config = dict(
    expansion=4,
    widths=[32, 64, 128, 256],
    merge_dims=True,
    adamw_lr_other_params=0.00095,
    warmup_steps=880,
)
Rows from block 5, named by matrix and row number. Each number is 500 + 50 x the weight over its row's rms, rounded and kept within 0 to 999. All counts start at 0. Numbers have three digits each. After the name is the row's rms in percent of the matrix's.
# convs0: expand pointwise conv (model.blocks.5.convs.0.weight, 512x128x1x1), inputs 0-127
convs0.184 100:563535557480448542399417455491524546530416433523473499453536537606510462469510560501482504491553493446482504572492490589497497591456516469527499561572506490459543460537472495506534436507440530503504639408417459516458480531472492496570492493562509561572496464624440446526591524507458488530520466493485440496548434433478517527497470535539472590534389502478519451397464431566555383579434
convs0.185 107:467525487496541547459544446501510548536567432566524471551555449399474465525482565470523477542442436416567484478469486419400526462627496569504537543539472573453514469453535518415449458511442506414480423548480499582474490520545454549487453480634526445466502469508411404551539548511511495532472491424427497426433545488512584469415557516473456420556449461415451522467559483495515457540580
convs0.186 104:430399530572505580454585553484476525493463470469503508526471521549586428466478621421500520506483481500473475507600428516486519503457568439578583517493536582515487537557489425503563469499536550478540464525460520550538486486443490486543506507396436425427444543572512528432584498515459448461513565461497458571383438488603518577499520541458502522516453616497549428479488488568449509566590
convs0.187 109:504508491528480567532542472549449457480513442511486563438514453512586541512475534503486462434519485456585472564391489456537507413461532426457464529441636559536537450528459465533483562453508444514489503586466524465544448594468469568527461556553625455459448516456524527449534437519478478443521496533530593499471505536481453566572418549494605396568525454535505533488418515568518464546362
convs0.188 110:522513452518427502510494585532439465440484478525463477601456528578527499512573538460395402531478519497515544479511559411534494527471438434496495546607472578473460427468554531586526435522498480470481460529498603465479509544513579522703534486589596449542424489449522484482511488560375482478447469472521499483406435439512510534457456549548470552534537534505465524519566509450512494516467
convs0.189 090:585549570558521452412440464539509495458477557645522472486501514470529428465476470502492478439466485410404584508491481542510393586431513534531570502461447530512505497423485417576628523586535490547494443477446480595544432525471531556488522519519537510469425462413492574559476467507502530493474502450504477552498494500522586553573565513492450562478440602516416547533433488595534496517503
convs0.190 104:562501412582423609540445536496544486569498523574491453570470630480495446491556468552497565467491521531535524527397548462518427487434476604529507532550495530440488530577452542433573468487426495509549501379521386525507475537456504539509578409469498451488503530428539463526451505465473460565522408552526562500528479503516509485479529502452525454492503469470544477582479484478573583344506
convs0.191 092:524478468461407482598578393447610497426438524482478476528433490544506607521428426423574509413444424541482492486585552540492513469400448537486433523450549513522532564469503555483450447538526462577581513473515453547564455567511569438530570515446466459489461482528493473418414454519461483427467437473560521494579451457518486431543519448454487549496462515547509483453574459573423480518470
convs0.192 104:470500449549492600509569547448483508530515460502491403516508488470646489457551559516501519524528600539520497490491557516464457476467542568629435470486586588465502515443496459579518432498497519535431445551515450563565425469526504511482491500436575560487544471405541493527430522509470518555515468496561513637519488401545392536461464543557466643488533502507538501469473422407488488462483
convs0.193 090:558568465460424385515384478427515567471504577579576462517439503522554524494422412482545499506483551516520499485437492442527458516482473465507417452521457494408520567442534521512421524496421533479563551535529494549466383400511445435525531437498470352414565436459501443459566515369503527542446524548491579469543493521547517449500541509511505468489540481574465474513493434489548462467520
convs0.194 112:589517435451521527432565484504518508511480420498458532464563501574538507536484544503493555465499483518586528547515633495506505401449543544433482502578482459541556396516421531473567430449485485533454502532470480523427471493459436518551550584515552578464532397461532489492447522427602504464633498555510526573427560489497553426533485554459419505466502503513514432431496441603580571476525
convs0.195 100:502535512505493424449390523426458498497411497434506478448516486486558496433539489497499576455398531507513458501536519519492467475542481420388480557527515491484425455483584446585503450539541535547545448480458459466472607484550507407495474443488480584455576487528506523548461459422479537448552477512440484623574446485558413610550455523461433463469496582554561555598536490475517385499495
convs0.196 106:542439547356488456428507547479523496554370472554548540544565480531502554539422486582476526480492605550445539463479536482527517519527445464507546561488479508391520491585502526442456474562548418533524562479561442462535508510567496504591602507478551565462627498541544496508427472454574418397469496541489497446406528474523480543570513398526562469494492431499490465504547447513542469515530
convs0.197 108:551430607414474567463492528494471507450470457494563567676491493556533579499514550471546496496524526417464574567517523425519478444523552482508466456453534566463514507482543527568480497485474466575546566456503589514490414482485463564509433474424464491458514490509534487509576509534518459581464473570531550534512543481637430548587549504552502466426472520428478552471467493574514387568414
convs0.198 114:522505545466508465390552505457424441480509464469534501491459414503511490489524449533523481550548517464507519562453521500437587447475589512484501530579479423506489434506549666385521428516455576475520499480469599455458477522469506503581486517425468444422446445451497495476522513471444517443555453627390486478531539542476462574508465648409496526455432455508547564539512487509562485510456
convs0.199 106:588444535539480462518476507465566602452489508455518439473448546529469521480458536442472546447500465570454573436545500506381469554433486368608513511406477436539503479431496517421556516520470571470522549441497560458529422514559584483433448560527522468539477461482473464464426529508472522552432508506423581477508588485424558419537472476464425485492526487559489442569464450486364510457528
convs0.200 106:483495468474526491475463552496583577535578431431575508483444501572581499398465561470467432473391494488476527537521560474566507503539524486453549500458576464535479558505496535489494455471440335628512475425515547444562420502479544457480438489448469475427483512473463480498539557504565508531472550515484483484497490476549483575606542492457374482411531562523441520427497361462497478535494
convs0.201 104:499475496547563548454595498447492485474498465532439544567467471373479494491469538448434510438556505540495401440439486507456483538549515563403483513464481416469497543487467491522457556492440500485435505571451549448586540565550534515569441486531512454554482417566498509577492490512383427366512527441555421479499446555507453560406549506548549561483484425492522541478495607417562423483534
convs0.202 108:512480600532447506520496454485494533561486533522467494544440480482489461533556579421568609491483599493589526498512595516457529591454533538510463499429561514508424485414496511525529517550482525487529490465499521423512431461476418514531408524486473469465570373554490512495510522488431515520504526410591463422554459444483404536405464570487453594483546490422476593531547504395511434570440
convs0.203 079:526535451454499471508460510523483425534508453533490521486479434581446600448478427584510478519634498438451485419398501491510451413458505423536580564534458598494407453491548495576525505515460542475466502394413512485513420499450494426455523381543468474490504464503517489527446528482573409555494481471503465486374488533456501474497502569526464500515512482401455579479537460523444531417401
convs0.204 098:515443552405497482418511529466442505384475360530541507484572447435468453484431444393512508562455425451482465590517518351513568553526490526478560490486422542506572478544499516462461460505449454571443483493484481487517458481555525475526574474565460458542523495406537554487495586505547517495499530511461477506584531469572467574469457523428515546423476486511501538417566517536497493516653
convs0.205 106:475529494494528460490501596543459478473548499535512532500581458463446457457475489566400499476588447505548536581406467418592453430531530485387457436593434532543443529599502434502478533522451466573445533618500516481556512471502454551500470577500457483494494487442442584544545400476501377497560586537429472483480451413516506496457499516528494454541457481506442472452505433508415483410458
convs0.206 099:591497563548492432515478632483523459493497544489471515501505484524470478445431440549482518591479455568475520383550522511486488512465502532551542543593446417525529427509536490458565510427520460489511563520492564490597546566383470525513541508423522495479563543453483571493536449502408443452520510524480495449539434577549606594529475569524503546553503509505545421509493457618508532351488
convs0.207 113:437504515378481464516437474460577451531471491522463473559447494486508351493483482457506505508583470494442431573449414492526478572527556465490510541552457455436516490492438582574430532542422393477430576510499498465482437497550613430495487579491415447509460509551401548571519510516423515551562499450482447430510469495476416506458514510470445516544562626490489438520589508488543534500514
convs0.208 103:551490392461446495514554446528554506636465555491484463520508533500609478531504507487492557490499582495498438523514455495543507509469468488497544455477506514514418416455511519488493413566554453519410501507513541502604552436528460424445557449460422452483484507536464485487438473526521397429473401479600523495523485439432515507576529492552479493514499438498634431378529410534460533411597
convs0.209 108:549504489476416520477499545490536397522550466428523503490484487460529523408444490593561420531435538508503417458505507596524447515536619555496507563527427526454508491508544473476524574465553498496475454378419563489480592489566541526487544506420467533464582390579497480496574504556496493507341462570551440478533518411437435553515513543490490466494494496592526538563459519539448491492566
convs0.210 091:532670580512519500537498487552528452509434547489455536500502531536566473418506545399476524481565404473466550488578538507432483459521580480541542493511467552473559579476492516453449453437588476550473542550458541603545395486413430516582567462451517493444555469452531461475517528458551425440442495492533514572496474548554480428448438485522580533557445472542530506543424470572442498587513
convs0.211 097:587461522526557454496497489528598542442452590605509563404432551527443654546486470484537589533457516573501549541499496482431449504466449508484498595429430522529422501438451438580516485487552491537464423491565438448559562525508475560495433468568426473575628552515492503603522551516487520538473548503540457506497530579444509504459577429534533530483523531495468555493565506527477479466474
convs0.212 095:574511464452461477417530548508551532634538489468547526510403491437592430443657475533557486512523511603477490500566550581516529512575505452508482545492575521489471459435467508515497520514518451385512561572533480582508503448436466480486475580492415514504383504460510469480467529511463496507492474533443481513516422432370456570438436511506551527541545499422614544494484478488557512518455
convs0.213 112:494481386465454451484567503426451588478544462455501523384432487474490555421539426581535545446464482548525545516487506546437590485466423491477517491569456416473577522571493458507508540541463495446603516566500382508512458510525404465535526528569435492570464491427575524457446432456496490463418497524462451561617468490469537517477523528541490483423578486427514476434547422547432481459514
convs0.214 103:536441472553458575473528628540447554487545571571565471515423537486513449469443447516519488599473467521499579450467562434497470568404476546492471508518505547487533516536520510538612471444452505571411423502460517602513541561478534521528568521471539520501446488456424436581598563510577524482546423519411522546429496475504459422521479461586451543441493439402441473435521552511519476457530
convs0.215 101:521507495575464507516469517448471508456521539435501469427493534462519461413444488499545482557535548552513462484550501478509511480484446435378529519531452591536475440591417408461511568550534451483540567446501421523458505597452540424508517585537414535446487612449470500450423468518573527498503618489473628466505471514388514571422462532482571466523495473541498451592481438535498440428495
convs0.216 093:519492559440526528501473485568387471574537549536463494454475493514501499538455473473463556590550589575448533448524511506383536520574423510411468429431545526576519499589516543504497333516499498514553466486538441437489571550465588499506503544486495458472574385519557483407490497518526560501416439476539490407507432513497491513584449571463528494508533500528565469462547503543543559540595
convs0.217 081:473573508477415476503481445542438476557447586467497525427433454462550521442517462554562552466424529512599517493569447531552479409466513444580489461612566506435452526495420447461378545482430461517462548577442467441482472573526486563433584534516455547510552470511463578437512507599488522449397454456509489497443596566529522534525512537454490487481456578499498493533510487409520419546514
convs0.218 094:443500519543393545424460517484493341505474569506560489442604524498504482506466515525514541527448492566515536460529435507508529496474478474579605517548457529493539484441550540465496592584456532454510416531503549511628478546532526532539508495408504392517484488582567503521436463552520534412501595507524512508529500437569557413458479522415428500486548540497529532453449509599575459598481
convs0.219 104:484499443444478531372473538427535456391462484388552488523414475399485519538609482534510570430500529536501445495538609398560580465478542569456453531459502463475539451458517424597499526550539490513535476468499441444496565576492514428559478537539487450495513442476464483452439525538432558462401512499440443499411545553512535497486596463452460472562437515556517505522507500562524408487523
convs0.220 090:436562522430430410524529463556447610532463617561487435528488527550535512649372524489473543569458533499428504392438511464568587574493513540485435513528527457546471534492459557511453510499483517468525566458449466514468497464504488476519506472524594517538570511593526443500523472521430568496500431452594490494553479516506568541507509532414509493585490593473487410543413493488494471560548
convs0.221 101:511531435468444543454515593433449491484539409537493465496548587475496473516443467518524468516513426506529500418496479478503417425417435497489457581483470519422479522493569583462459495528517456490565493511453523404431429499541475473561500589517472516490483555543538454530530450527563458485440540416623425569396474431534408467442509527488454545504551395594465530368506530550555545470471
convs0.222 104:514633377554533562566594512507519435473437591501433483649486506537476529516501597469574491516386424522481486501480520469550433497472500454462545442469564411564519504475533502467448514529408517541515568406505580537505503507534457511454549455522576435500479506398466518534477474447509479567470511511509490552518558495488565501555471553460478469548417580544560583525412507518502494469569
convs0.223 106:548518495589446493511496482541527407410420488559464424522552503408478379522627601497436488513517497544461552542501584472491509420523501481452487482587473445509516423535460550514367506487444478406479418518454493480506522457493507509433463483457600403492494464478515429417494504448512531471533521458510568564511503457513542516439610577395558578439514528515494469543497456456457524526510
convs0.224 085:424438410495496476475470525461462530480451515442502420472554475493527371488524402433512546536540514502519542405563522472479353392567586450560573528546563454564510573535579522509489520556489525503547451460582494450527518500503500485484483527513519593473463450458515454554516456493498507520532477380523554400504513425500424536461463457525460492579464548473476543456415613441423526519519
convs0.225 112:485461578507557520439528507532489601530427402450582591545482492461473507543547470548495513583517505491451461542482477504532401488479493420475496575487534462526464453501547436477414540527411533519473519426488468520477550493501513478480450612503553441577536427412467511410569404431487440386431554481477489525542505493535613495550435478521537615523498469432545538576541424505505506565555
convs0.226 088:529475536686558554515532574542555552459497448483455508467524437475533395472567544611451501531477627468471557445581523475502589472449572513529475426509478474471454485571472479515430419449481467462550497496534448482562479545545502443591498521500573489564516449542512580493474470488511571470502482539489502504548499503451432609528553475509439524495504553462513443405566489408470405480551
convs0.227 094:536559494397467414527519614501447490478447496457527478509614444486507514554393494441511508430401424420512473539433544443529518575542476513486520512555558547457548482476479441427500544501483512421524462515547516464492492450447525452553518486491551476494441575442464498597519437442588499476456567554478511469501503655435490551535586390580507478501438563555513426478504501436444506558491
convs0.228 121:453457529470499512555505504580398529480458524524500457444392437522501460579467529457468508458468569432588446437491535486448580544477510495486484523523436579569529526495522482469556538464529524503620510609510486465458518561465479450470503424511418514551457492550528485517490460470420513505518620513579469450524438615567444521580490527481447528538590609552502426441610516561443534502428
convs0.229 109:466511513538511513457474536411483555496413508525449445591533499528470434525432424388450495517539571467540475551540343508473529516451556436505471470576545496501513524450473451558543518452502502509524454467437422455588525508430659555511554598478536447558567515571463529439461555401484445484495505452446567521500514532419502442447541427518513469533452493404545474441496475571503452523479
convs0.230 105:427528465477559554482550435513483402487405554574479563513496387566429493514465429496506498536348466437452516499489440536526448542484505464486542477455509479611548513522418596514540550469599618452528592562549547464514471488443405502531489511397550489514486471539482505453485458565476465464488465437438497460488502558450499577440447576445498505520465500505466515462418482578529480467581
convs0.231 106:567453504466603492373450585507529567458523460519495463531468479435470519573482461570539622542575564586556468494521552460444453489489438484417507429597471564363564494567417545530514539537521459566529481559463429524511617531529517508553452585528466544484451496576418529597452528453507420522538438517489465529528485494491518514464496510503493564530507440425438530504542494523497466553490
convs0.232 104:534502481531470506584531452453580529485422604515458434490516420574397470515395573472505458576393443504446501429605555479481489512528479563505558466492544483527533505518500509526513465385438427508543531454460552473520550477529434461445448514481452436490512503471456474403515441526420497566531425494543528499451476620481514510476585469480530540469439473477447534530565600528546478449370
convs0.233 101:374489425588558425466523507474544464495480410504435556553573455510617454442510441573528517566510537521596473495542471526491507465588410524496430496566607564473433509500475558578486511504528460568432494548540598500528510444442542496514526496578547501571525539506462549470514536479544514558522523496595515423567496412581521577482535544502454493461608462514530451475501583514480436551509
convs0.234 112:427509445529487450555372438465478473530526472496433491552483490485524510447519411542457485482417466488526607428555483517480431425471516570480476577548488483464546552519439464509443487525486376481512496600450538473519424399520481553554529483447453435450497479527480487459477535381444525526470538531568555372573359493499418517573539539506500530529458524561439546465496529451421459531514
convs0.235 085:474449526532453452568616484508493434443575484539412522471428526548509539496423542512506517487424487504423443482506502479439477489581495468486485538555581486566495459520499465447476432550477500490540469492451473575489438535402623459524475524501583359569483519439486501391495486520417418487484579540544437528552462506453481425511453512517461505424484593455498386540399437494416492480498
convs0.236 095:490463450526405455559424510517576567518496525514592521483526592538549480474478439510445577486472534443521509445409552476481551407537508536417581575529475558475532481412552491433524572481481521502552469478490453528571404563492504495551446453578525548518573482466485431470443554517485490468436461532437492395540617444519648499539413512458520475484471434460424513557550468420510484487485
convs0.237 098:528488518495481452535403514571554415438453544567502591481529536488550436524479537521463540502497534500448504536508469484545508426540455476559465448517577520494440500445478457525524606584480489567623473589486487470529483507485536474589532527447540481499571420467529471527511437463472424561474516470577443482467486455421477506453553604499553495435572386473526498606393504492531618454606
convs0.238 090:539490552500626464486414390483460447410474455465493532501470504469505498500576409489501498459499502474522564533452486532443502554391473522434547528497587542490485525383451462560442535470463574481504451564544483511478431518549454456615466526481590571485443395446501501566529490489508587450469456402508470425511531486531608459443504537572544518585452488549445526518528493477511411478587
convs0.239 097:459544504416508384492510559421528435440542539539507590502492467454525477558512477549477547495524484498551497608554465570548561429547463470475467486505548558555475559475484416571525525508523509472627457523571487470350519457493518495483546496468551467478533529472493540362587504491571615580495592503579598517464445433487527466492507555500510445534487477446450495499536478458449548401486
convs0.240 108:526467496473556533470565450505606486558505539507446497542489510421517543503498469590525614512458495436521514616473510525455463489450546503552470478483487423586434469482488533480426444468484504499492509465576474475466548467523448639559447490535461547472508634469394441509419468454450421452465403529475508559550494406464481395388409445474505537472440473536449513518467505414479486458494
convs0.241 108:478536502490502488442338558461530450450552517408489544472557479475495562507555426559523485436473497475475448510495394609606417501432528505427496545468518465499508531408475533560520552537527425553458594477573506494484533444433616492499465539475539529594457473475515550424540515545580568543521453522534543569477469506511474473453498467573551439579529562587538441554561467539483524470555
convs0.242 113:561609478432456516433493409463528524523525554538489438568474449551496537576429554508513506402548421455518526589471516590466553476512466569462543411453512526570454486540416489508518524523526587510405480446420472475514461468491584516536499475457475597499454576433472516473381489401502481566506495553559549510480555575524418477577470555545487536516503556455400463487442484469504545543572
convs0.243 090:543459572543503497596568457534550544490473459473537434497544412535446496428456557503510614461586527496522455528605516542495459580500578397516542497508617501490465465528568493511585503478542559423604504365579488436404602542485518475585519512541502447451470436492502484531470455442545544424508457501508564516498503404531497528494520577502461510442457474478443539406539496495485524462494
convs0.244 112:473504528487518486551515546513510533546441582454499466478509597573489496528598506432422441438504547586507424512559500543552472424541468509535455483410491486474492484530487531630628581503472521435547504514497442550495509425474494465560577566485479468453473540520405517531501507554598475480506437457498568585545421508472427471398463507555520583530559478556513432552445491483560612557565
convs0.245 087:514556456584523530506544501501517462560496529480502475523544457450494459443480494532468458499518500420571461468524552496486445417503464542492556449503452470464448569337487470522507480449517519455460468503474487493516509453455415503568512448532516607412397399411473503483370437504539557597511483521595591533463500531502512555424596529494586523538442462479513426440418442502496498621528
convs0.246 106:455444519440467551503473567541429532523519525497507508557440436429462536502500521498462502458440587505505406520318508513443493580581570514591491487482520473508521451485547477387455600526425560538638440509488547498549417515448489545514403545488519536540518539496362452421487493471541505533525467510432480475482447534514482521524553611497513449493435496524520497442442566461522480443548
convs0.247 102:585468472455453540480386507487590509586478575530474542516456430525542576502479474507527498504470513420489505552448494503426445558342544521537564434525463487484446419487529574567431481520541485509494500538483537540554545449472474572513503468383432478457540475548460426470504572524400483544434485461463459423430594384572556547510494537442475510434504536478482457490522511415527496557586
convs0.248 091:566591471505529572431498576498456510451517503450530507436538539566448478541525512453437428491446521551568557506486410485472563574560460557565499481474521560553516527519499610503542489406566509498568491494505468537444476461371402585486466473477527542609539501506465478505467441439622525400459568473476462482457525462454463623504458478580491537597477477474489546503483515583469471581522
convs0.249 092:565568538589462488503536603466576480458463500433479466449536527419478571514494460468557521489466465509516494520581477434515489537542532434481432470506569520553523540452499511415434413563518420465562401484468397542500509479367587510519496529554408524550455533568416430576498559538446472539498491468514438537449496476534515505407424547519565443525575444585512514565567594510505477490506
convs0.250 104:578403530573433504401471462497453484516428499516443507576486556543552484543629502506451485512536464550469645530492502532476580556488425433508472482540504486456555507472538428506435524542538536493470450526508481514527542467464519442488514502428434423530420502470476519539512548540465511599569575490541553586484572450492502452521596518439551512560573550550520615487402470445592557542548
convs0.251 085:552457506429415429422448537522443563433486548549395571452574517465480513457485524510566454495520449425455472447408534479566546471458475485571570498467412511542439550591563523456441566445430481453485487434481534505635453438488510486532520444457495617472527484470490459510462489461464532412482469482538453502524554575528491529549472527552572406460536447513484463463501537502450636562526
convs0.252 099:504443384429508478457427494469562544555461525521497466543491466469495486469512467513454473511474532477498550439440541481600472506500447553507499577576539571533610505544535491445478500440535452491551492497440533485383533452518498489548466453552427526481503532514522563562555514436617511504459535489317397487522528550587564552482569478528427465403513567425440510379468505451501466490493
convs0.253 093:513562546520484457573458496503467454435543548492510548510534480452480509459489512525539488465423438497469462434452541413594492500465522443487481420405565468511463533543593540545493582454557472508465380401482469490466584545534538450522562554527471503521557446478521533565481513458506432530484516356456483368533568515480467476477533447453506377453521533391542431541528470569438524585444
convs0.254 085:412526490431408499509527465460482508462553528537436577439559529578514519486512554470506527477451544551555568562631506507422456538511558553479568441535402536604492503464513596414506492538583438532416497453580427534576458468485487522478525592521458507579530466498486507464489520478560561543411505493449542475562554441438503403556534508474411451493468461534606562436543505509533547510517
convs0.255 116:380434576407565508457482546510449544458525426507534488486465532445488499503487447463498514540445553580459515577477476475467502553565509436490512443497433521559485511471510506500451380545523478521575540519423515527577528431517537408594405518542475552441431454533539453583461547428543597408421563593445527490482584501478475590517532477436473466448513427470538516566476575557507489510555
convs0.256 095:462438543490529470447611546465509491528589463539458455465507451507380573467541450480511518519504473549454554462548423489501372564507497522467399535487495558491543493547481482418519474398445466514382525475417479430493613545552476447462514582509521557521481534588526535428450482495557530450571508495582534434603464556549509481467492601531544461445515542413498547490500482465567452500560
convs0.257 103:407502524533463494511497486601449472482536484418500477606516498471490462527485533549514535602469533494465470495608517535397443469516546525460370420475481482511528510458499532520453514464423490535492410445561472419495532475523431369457427544636447498530484482452512466452511497483559519470500465570487502590470424407444478509537521494619449454502511570506449549506463485583569587510438
convs0.258 087:441491581450427513404567497510464506494489477562502472579536471529581509543526487569467497515490489502580582541563478545501425311490447518546523457444523525521520554556531540514481516463536497416499466616468436474429518491531450464452481621527513441486504432504461511436571413500580518441536440467504549529489554493556450453500478520510507505589437487491519518626469429562513588481592
convs0.259 094:484480531597456453544444538515467510513496542466545515445578541551465516555420507563508544464467536441389562535505510483467531502500462513535483421553496463502514444514436452457477494514573566516629437519560448448597447617446445526529552572508521534476527483527473524383479550478444528460433512450509531511471522403520553473492501642517628538400507536500445500549385491471484472533431
convs0.260 089:495512475569474535528445528507597505521467454437539472458486477548442469566402475509536601486484594557546514390579423481508507491361600464587504516521544544562514523587564506508503431558490477528435527487567501484503513495445482535508431465547455581465499516584495446436566517460518438400482515532505458463590508471522559563518409482595522511447468472484547534467402523472405550571530
convs0.261 106:426415559525590536511536580523442436471442471417496465537485544482570581524497489444470445486547470514560592426484607523495557435536526542400515450419428430484440509458447399468513455485526517563508551450515510574486474486498479463609483467404502545515507545459481573496513479575527429533485616493514500556502570600581598460528520527525528470527482526511486483479518520600491564568438
convs0.262 113:503455549530497503442380570453565500430399539501497419547493489474560502449464502467403581497493483477449562549511515543469523459431422412465457489594438485495526471500453551517505522551557561590502541508464472549518512530545468475513524566432437554497542447598468541451534529506579485469486583528442493486399517493519556430515520425622520489529469448511405534517605477603511524475614
convs0.263 104:471469426465487507419498597475560441594477433519535485557455394561490488461428414490581409520528487497513577494480466520589510502506441467467409496532519465553573547460474450577427489415527461476546507534488515537498434460476473567550492482464574415482551525531510527427456504459392499415477547549572483500455470600503564473527476516480568522535558438566560526546546602544442500434593
convs0.264 104:530474531506466587406470507468399491532447473491499495445538517536498510363513382469380513483476541524463494473568460485564567439558497514490426552480488439464462527473458446509502501447570519475451430564445499488483538512464479454494593516466483506514554574477496526628407541576577553596447525534546486512430560535529478539472504549637510523474363426489488499431489487433468476529488
convs0.265 108:589534495619429479463463465517397505585539474541486512461491420560484494623470529566457512518463399542565434488470462458642564439508561482587501481537422509496554433457537520436502584526504513520462491561498491492497453449569521473495478610553557441486472463451500510486609506536594438418493483444501493533520477574549526594538518573512554540505506520520448555462560550567463501480460
convs0.266 110:446541446496461511632569541522463511473541435470443474474513432436492498528555574514565458543460552537467566483479512414531606568451487458514520560474517538458476511517528479525456566474488470525432561413485533484409553559485466489387531428483544416551530475436442497394428482510442484435485423424430467537482643552458531484452487542514474482455589495525531473522536472608503586463462
convs0.267 098:572440457519472480490531516480459383533489550396498496458492524548477486511523386416567550541525523442503499449497524458567507518458467455427477472512447502560450480491454568492508532517444555576525510477471538320414374561533542487591503474562527499521462526477432468440564506516488561521483450439553417513536492508549544488493510580476586581576456519521524482512582560543581579432556
convs0.268 111:471476502537561430580471547601541556530501534591409509513506581520533515506446445432501442496428537458544570522554514522517592551451527451537497408517592466435553482487481527416513526537417593521489475474506545416557459461508563567386452599500398531549515582435494582478579538515511495470516469523454394450466482547496477552491447518460413571469481527464549512473565540452489545532458
convs0.269 114:493443477384557472528577518585493505452550438511488425564581460585516469556534476506511476500560485505465470563541505496549459541407534436479495433490589588548579474574446498499481447549544489590443545472518590474518493628525488511521534628572527514443569489493589484440501442506522472508464507546501464442484596480453475504574581456441479546541501506497502486510511489595453392404531
convs0.270 113:532518555464482478477451526531500475463427473496517512529440455526484486553475651527520487617511424465488456551594554465491602468450461478544497523516453482448493595524526541534514478524531436578466443565537523504501491515603519494558534449457423472603535438463477446579521510424466471546481517492437578432461455466612441513480507567475510590544453445499551592466635517460419577524487
convs0.271 099:560389509441518461543487430457515533531536564538462529490465416458504491516521457528494460531509405527514550483469525550500535490467488602458416572422432401591600519510463495501487479592499557629505523492521547532426573474508549526525503487521409475570512582525528566515467509443462562516497448570559473526475434521506388509558583520522446597576561490462534450504530606548563454492445
convs0.272 113:466467488486537525483522477536509505516412564564566493484537561526456479514503524481319432493458571470508510503494621414613443459441446449466472457516511470531524494586511418543442586488504475578478524384545474575485536502503461508432560546495572513492457590596445458475528525491482429506420388385474478455484542548522503540478514473559579513487501565478567518534492482529566468561532
convs0.273 100:491437445421506441418461430560503573514507524520445564499425555562457551484491446494621508576490574605576520516618494453552504467471523480535441538548495507480500585442509484481547510585590415568483589531432481510594516417485457446511477498584473441454492515546489530436547488476498479464518467574552523598511577441541480448446533478528551554450530523497445449464429500557532405513452
convs0.274 077:479487508584473509516463583479433450450575511601623492495530528498476506595524403504458438442516552484497475511484589497494471521556388505467500512545451629598540462450477407495422461489455483536475551458456420464501465523482478607505570456516534422525622445443574628579477546452539487466476497513487486439555559509499578482568501533512477506519531526550462516471484519483511562590504
convs0.275 093:463516558468464456451521478448608515421475588385546532525525429535476453413500479486492491494507526460615544580516446553413425429508549411504519482460491456487423477501444484587547471478447504399567467444564322445468558551529445468485595544484469523554496533480550514452520471503507544527486480454491417537529535436586523508477537457447512486596481472519591479507508455480442497491554
convs0.276 098:494527410500447373551501567436550553486409471528515541554517529487441499508622416448520518474543419463479497522565500445437445492473601464537528474426455583479351503506576498531532461529477465523499493521465510505475439630501467485529430550518563485475483531548593511545539596423477443425409511589409482476521525555491513459501466500520510447498421584467485510426459547520534469507505
convs0.277 100:463587452581451470524448462484410493381551407423452517383544505483508429425442447508529515523489504518501483549539585615441504563521497439482549502563523454520572467494606505571533459471626533561531493488514586470502505523494454513534506582407521432522511513522516475546519490444534448527489563454544599503493511564484468477469504488416530413522447442453424589543478543460530546439470
convs0.278 109:565552468463593534548499513496560454441514544531504576456524443392465598419469468418475459505462426473532567472587514495488511432522458446517576451566466497568441402560475478570516453524480465550544535550505478551551455532550499443500509537552471504498595493539501488543498480475535436634482485500593571497485535428511507554446518562491398506486440467387525495410580555536451454408485
convs0.279 102:523411537513513469490431576472464511444441457494525490488479493528479526389477369568512590462444569512633499617566457492423506442580530518426456477499544464456457443427467500520487392532546506464525465488452505494505485507514553460512456473499580528507468479535436503506454470513508464522483488440572520474488547471545517674462575535464600412546540447500579530486472442537592493440491
convs0.280 095:497446536458490548388509584492536509494568458498444516476526543539550479504463552418451428539497565574510522478480446453480537513472505426492561481441487404468518428588547482485460462536436500625509548467496430477453585482419599497535597559515437466627471527552429438508461511541523513427517468457457528513442574510554434499416477511481482542475516403489577475498472521487345502546478
convs0.281 100:521493583518570559380501522510543502546509464554571423460527440401466556503533565398469483542507450524479481533501425485504440450514497458470474499479448413529462503521444555363438472482567505527545522400564509398520599540502508509495500501587570395495472488495510507508421354467427494474502483476478547557597512492486521514533469596484435483524537474461442491577580512458551451481444
convs0.282 100:617425491464508487498392580489458462551426548556539561516469550500584602513418575536479485461410526510523461530533431527484384502533456546539527551493478541534512472496512505557445390479519603533557526499462559644518425524566511403510492459555498546539571540462543488508489480407434501500537490506507452547549473587419532519468556521487512474500430494401528539562457503586488499520536
convs0.283 097:496509501542526588592496461560484447485558473446516512589460469543518526517455587514539557532538457511519467495540508511422508590468444555507443418522520473517493534524505542521546519595569489487538534413506531444487414491457501510645549480544389417556525524586390563403540482544516518532495407493488454447484409532518593492447586567466531538592461530479497464488374535483501455473486
convs0.284 089:478524473446435452509524485525453418507511534550542558552506517473512531515373452395484584516519526480545508494449566453556532592453497559552464413558482512443526573545489521535464504497463526513421434527484425535399521537455410510552343580491527415513439455468480460508539422470437558575482450482544589503504515478533531548456512520468512552437548542461429542572410429486464569566539
convs0.285 108:508478526556492505517464631487512520498530482532381485508434505549555475587439468435497503492382529505465451522483449506464515466450487451540538485582535444428432391515502527568466525519566480529519513587599493512486512497477503478451543475496501457478501410517423481484510535526455509551485544403590546487464465400443529515438529533448527579483530543573421593511534414521652514395570
convs0.286 079:519461439604513448467485565520494587461518479448591462542534520480507440411453572563517425463609519525481541480489493503459511566504559489564490546445452482563557452557530485350441520459547478537466536506602557495508475496497509463526520530467430456526602490496544579492589516383418488497538512432489540506491563473473512501470546484471470459446549357472457423570541462465595460484434
convs0.287 079:475534504565536585538459507439587443479538475395531608540486569475547510478421506524524508515501532508461607454512484543476472597558568469557492510469443474547501446552533447503541577517459507465571400537529525464444453585513521521593508437488465489410549500486478558435490482478534401531555538575587485526517529497483453563478500583526557555577511463468418521496377452583387506449477
convs0.288 090:484540507474588473526380457491513433455552540485578545588531561506434487582480435458455587428454534423446538599517471509480404505541486535463444412552497469563558573464521509438475445533448498515516556559457457472475547495610442460471534564518488465401550444514484561402549502434475471434594597495482476523513460472529487589473420463622504487512557491520539502466545474507505497459457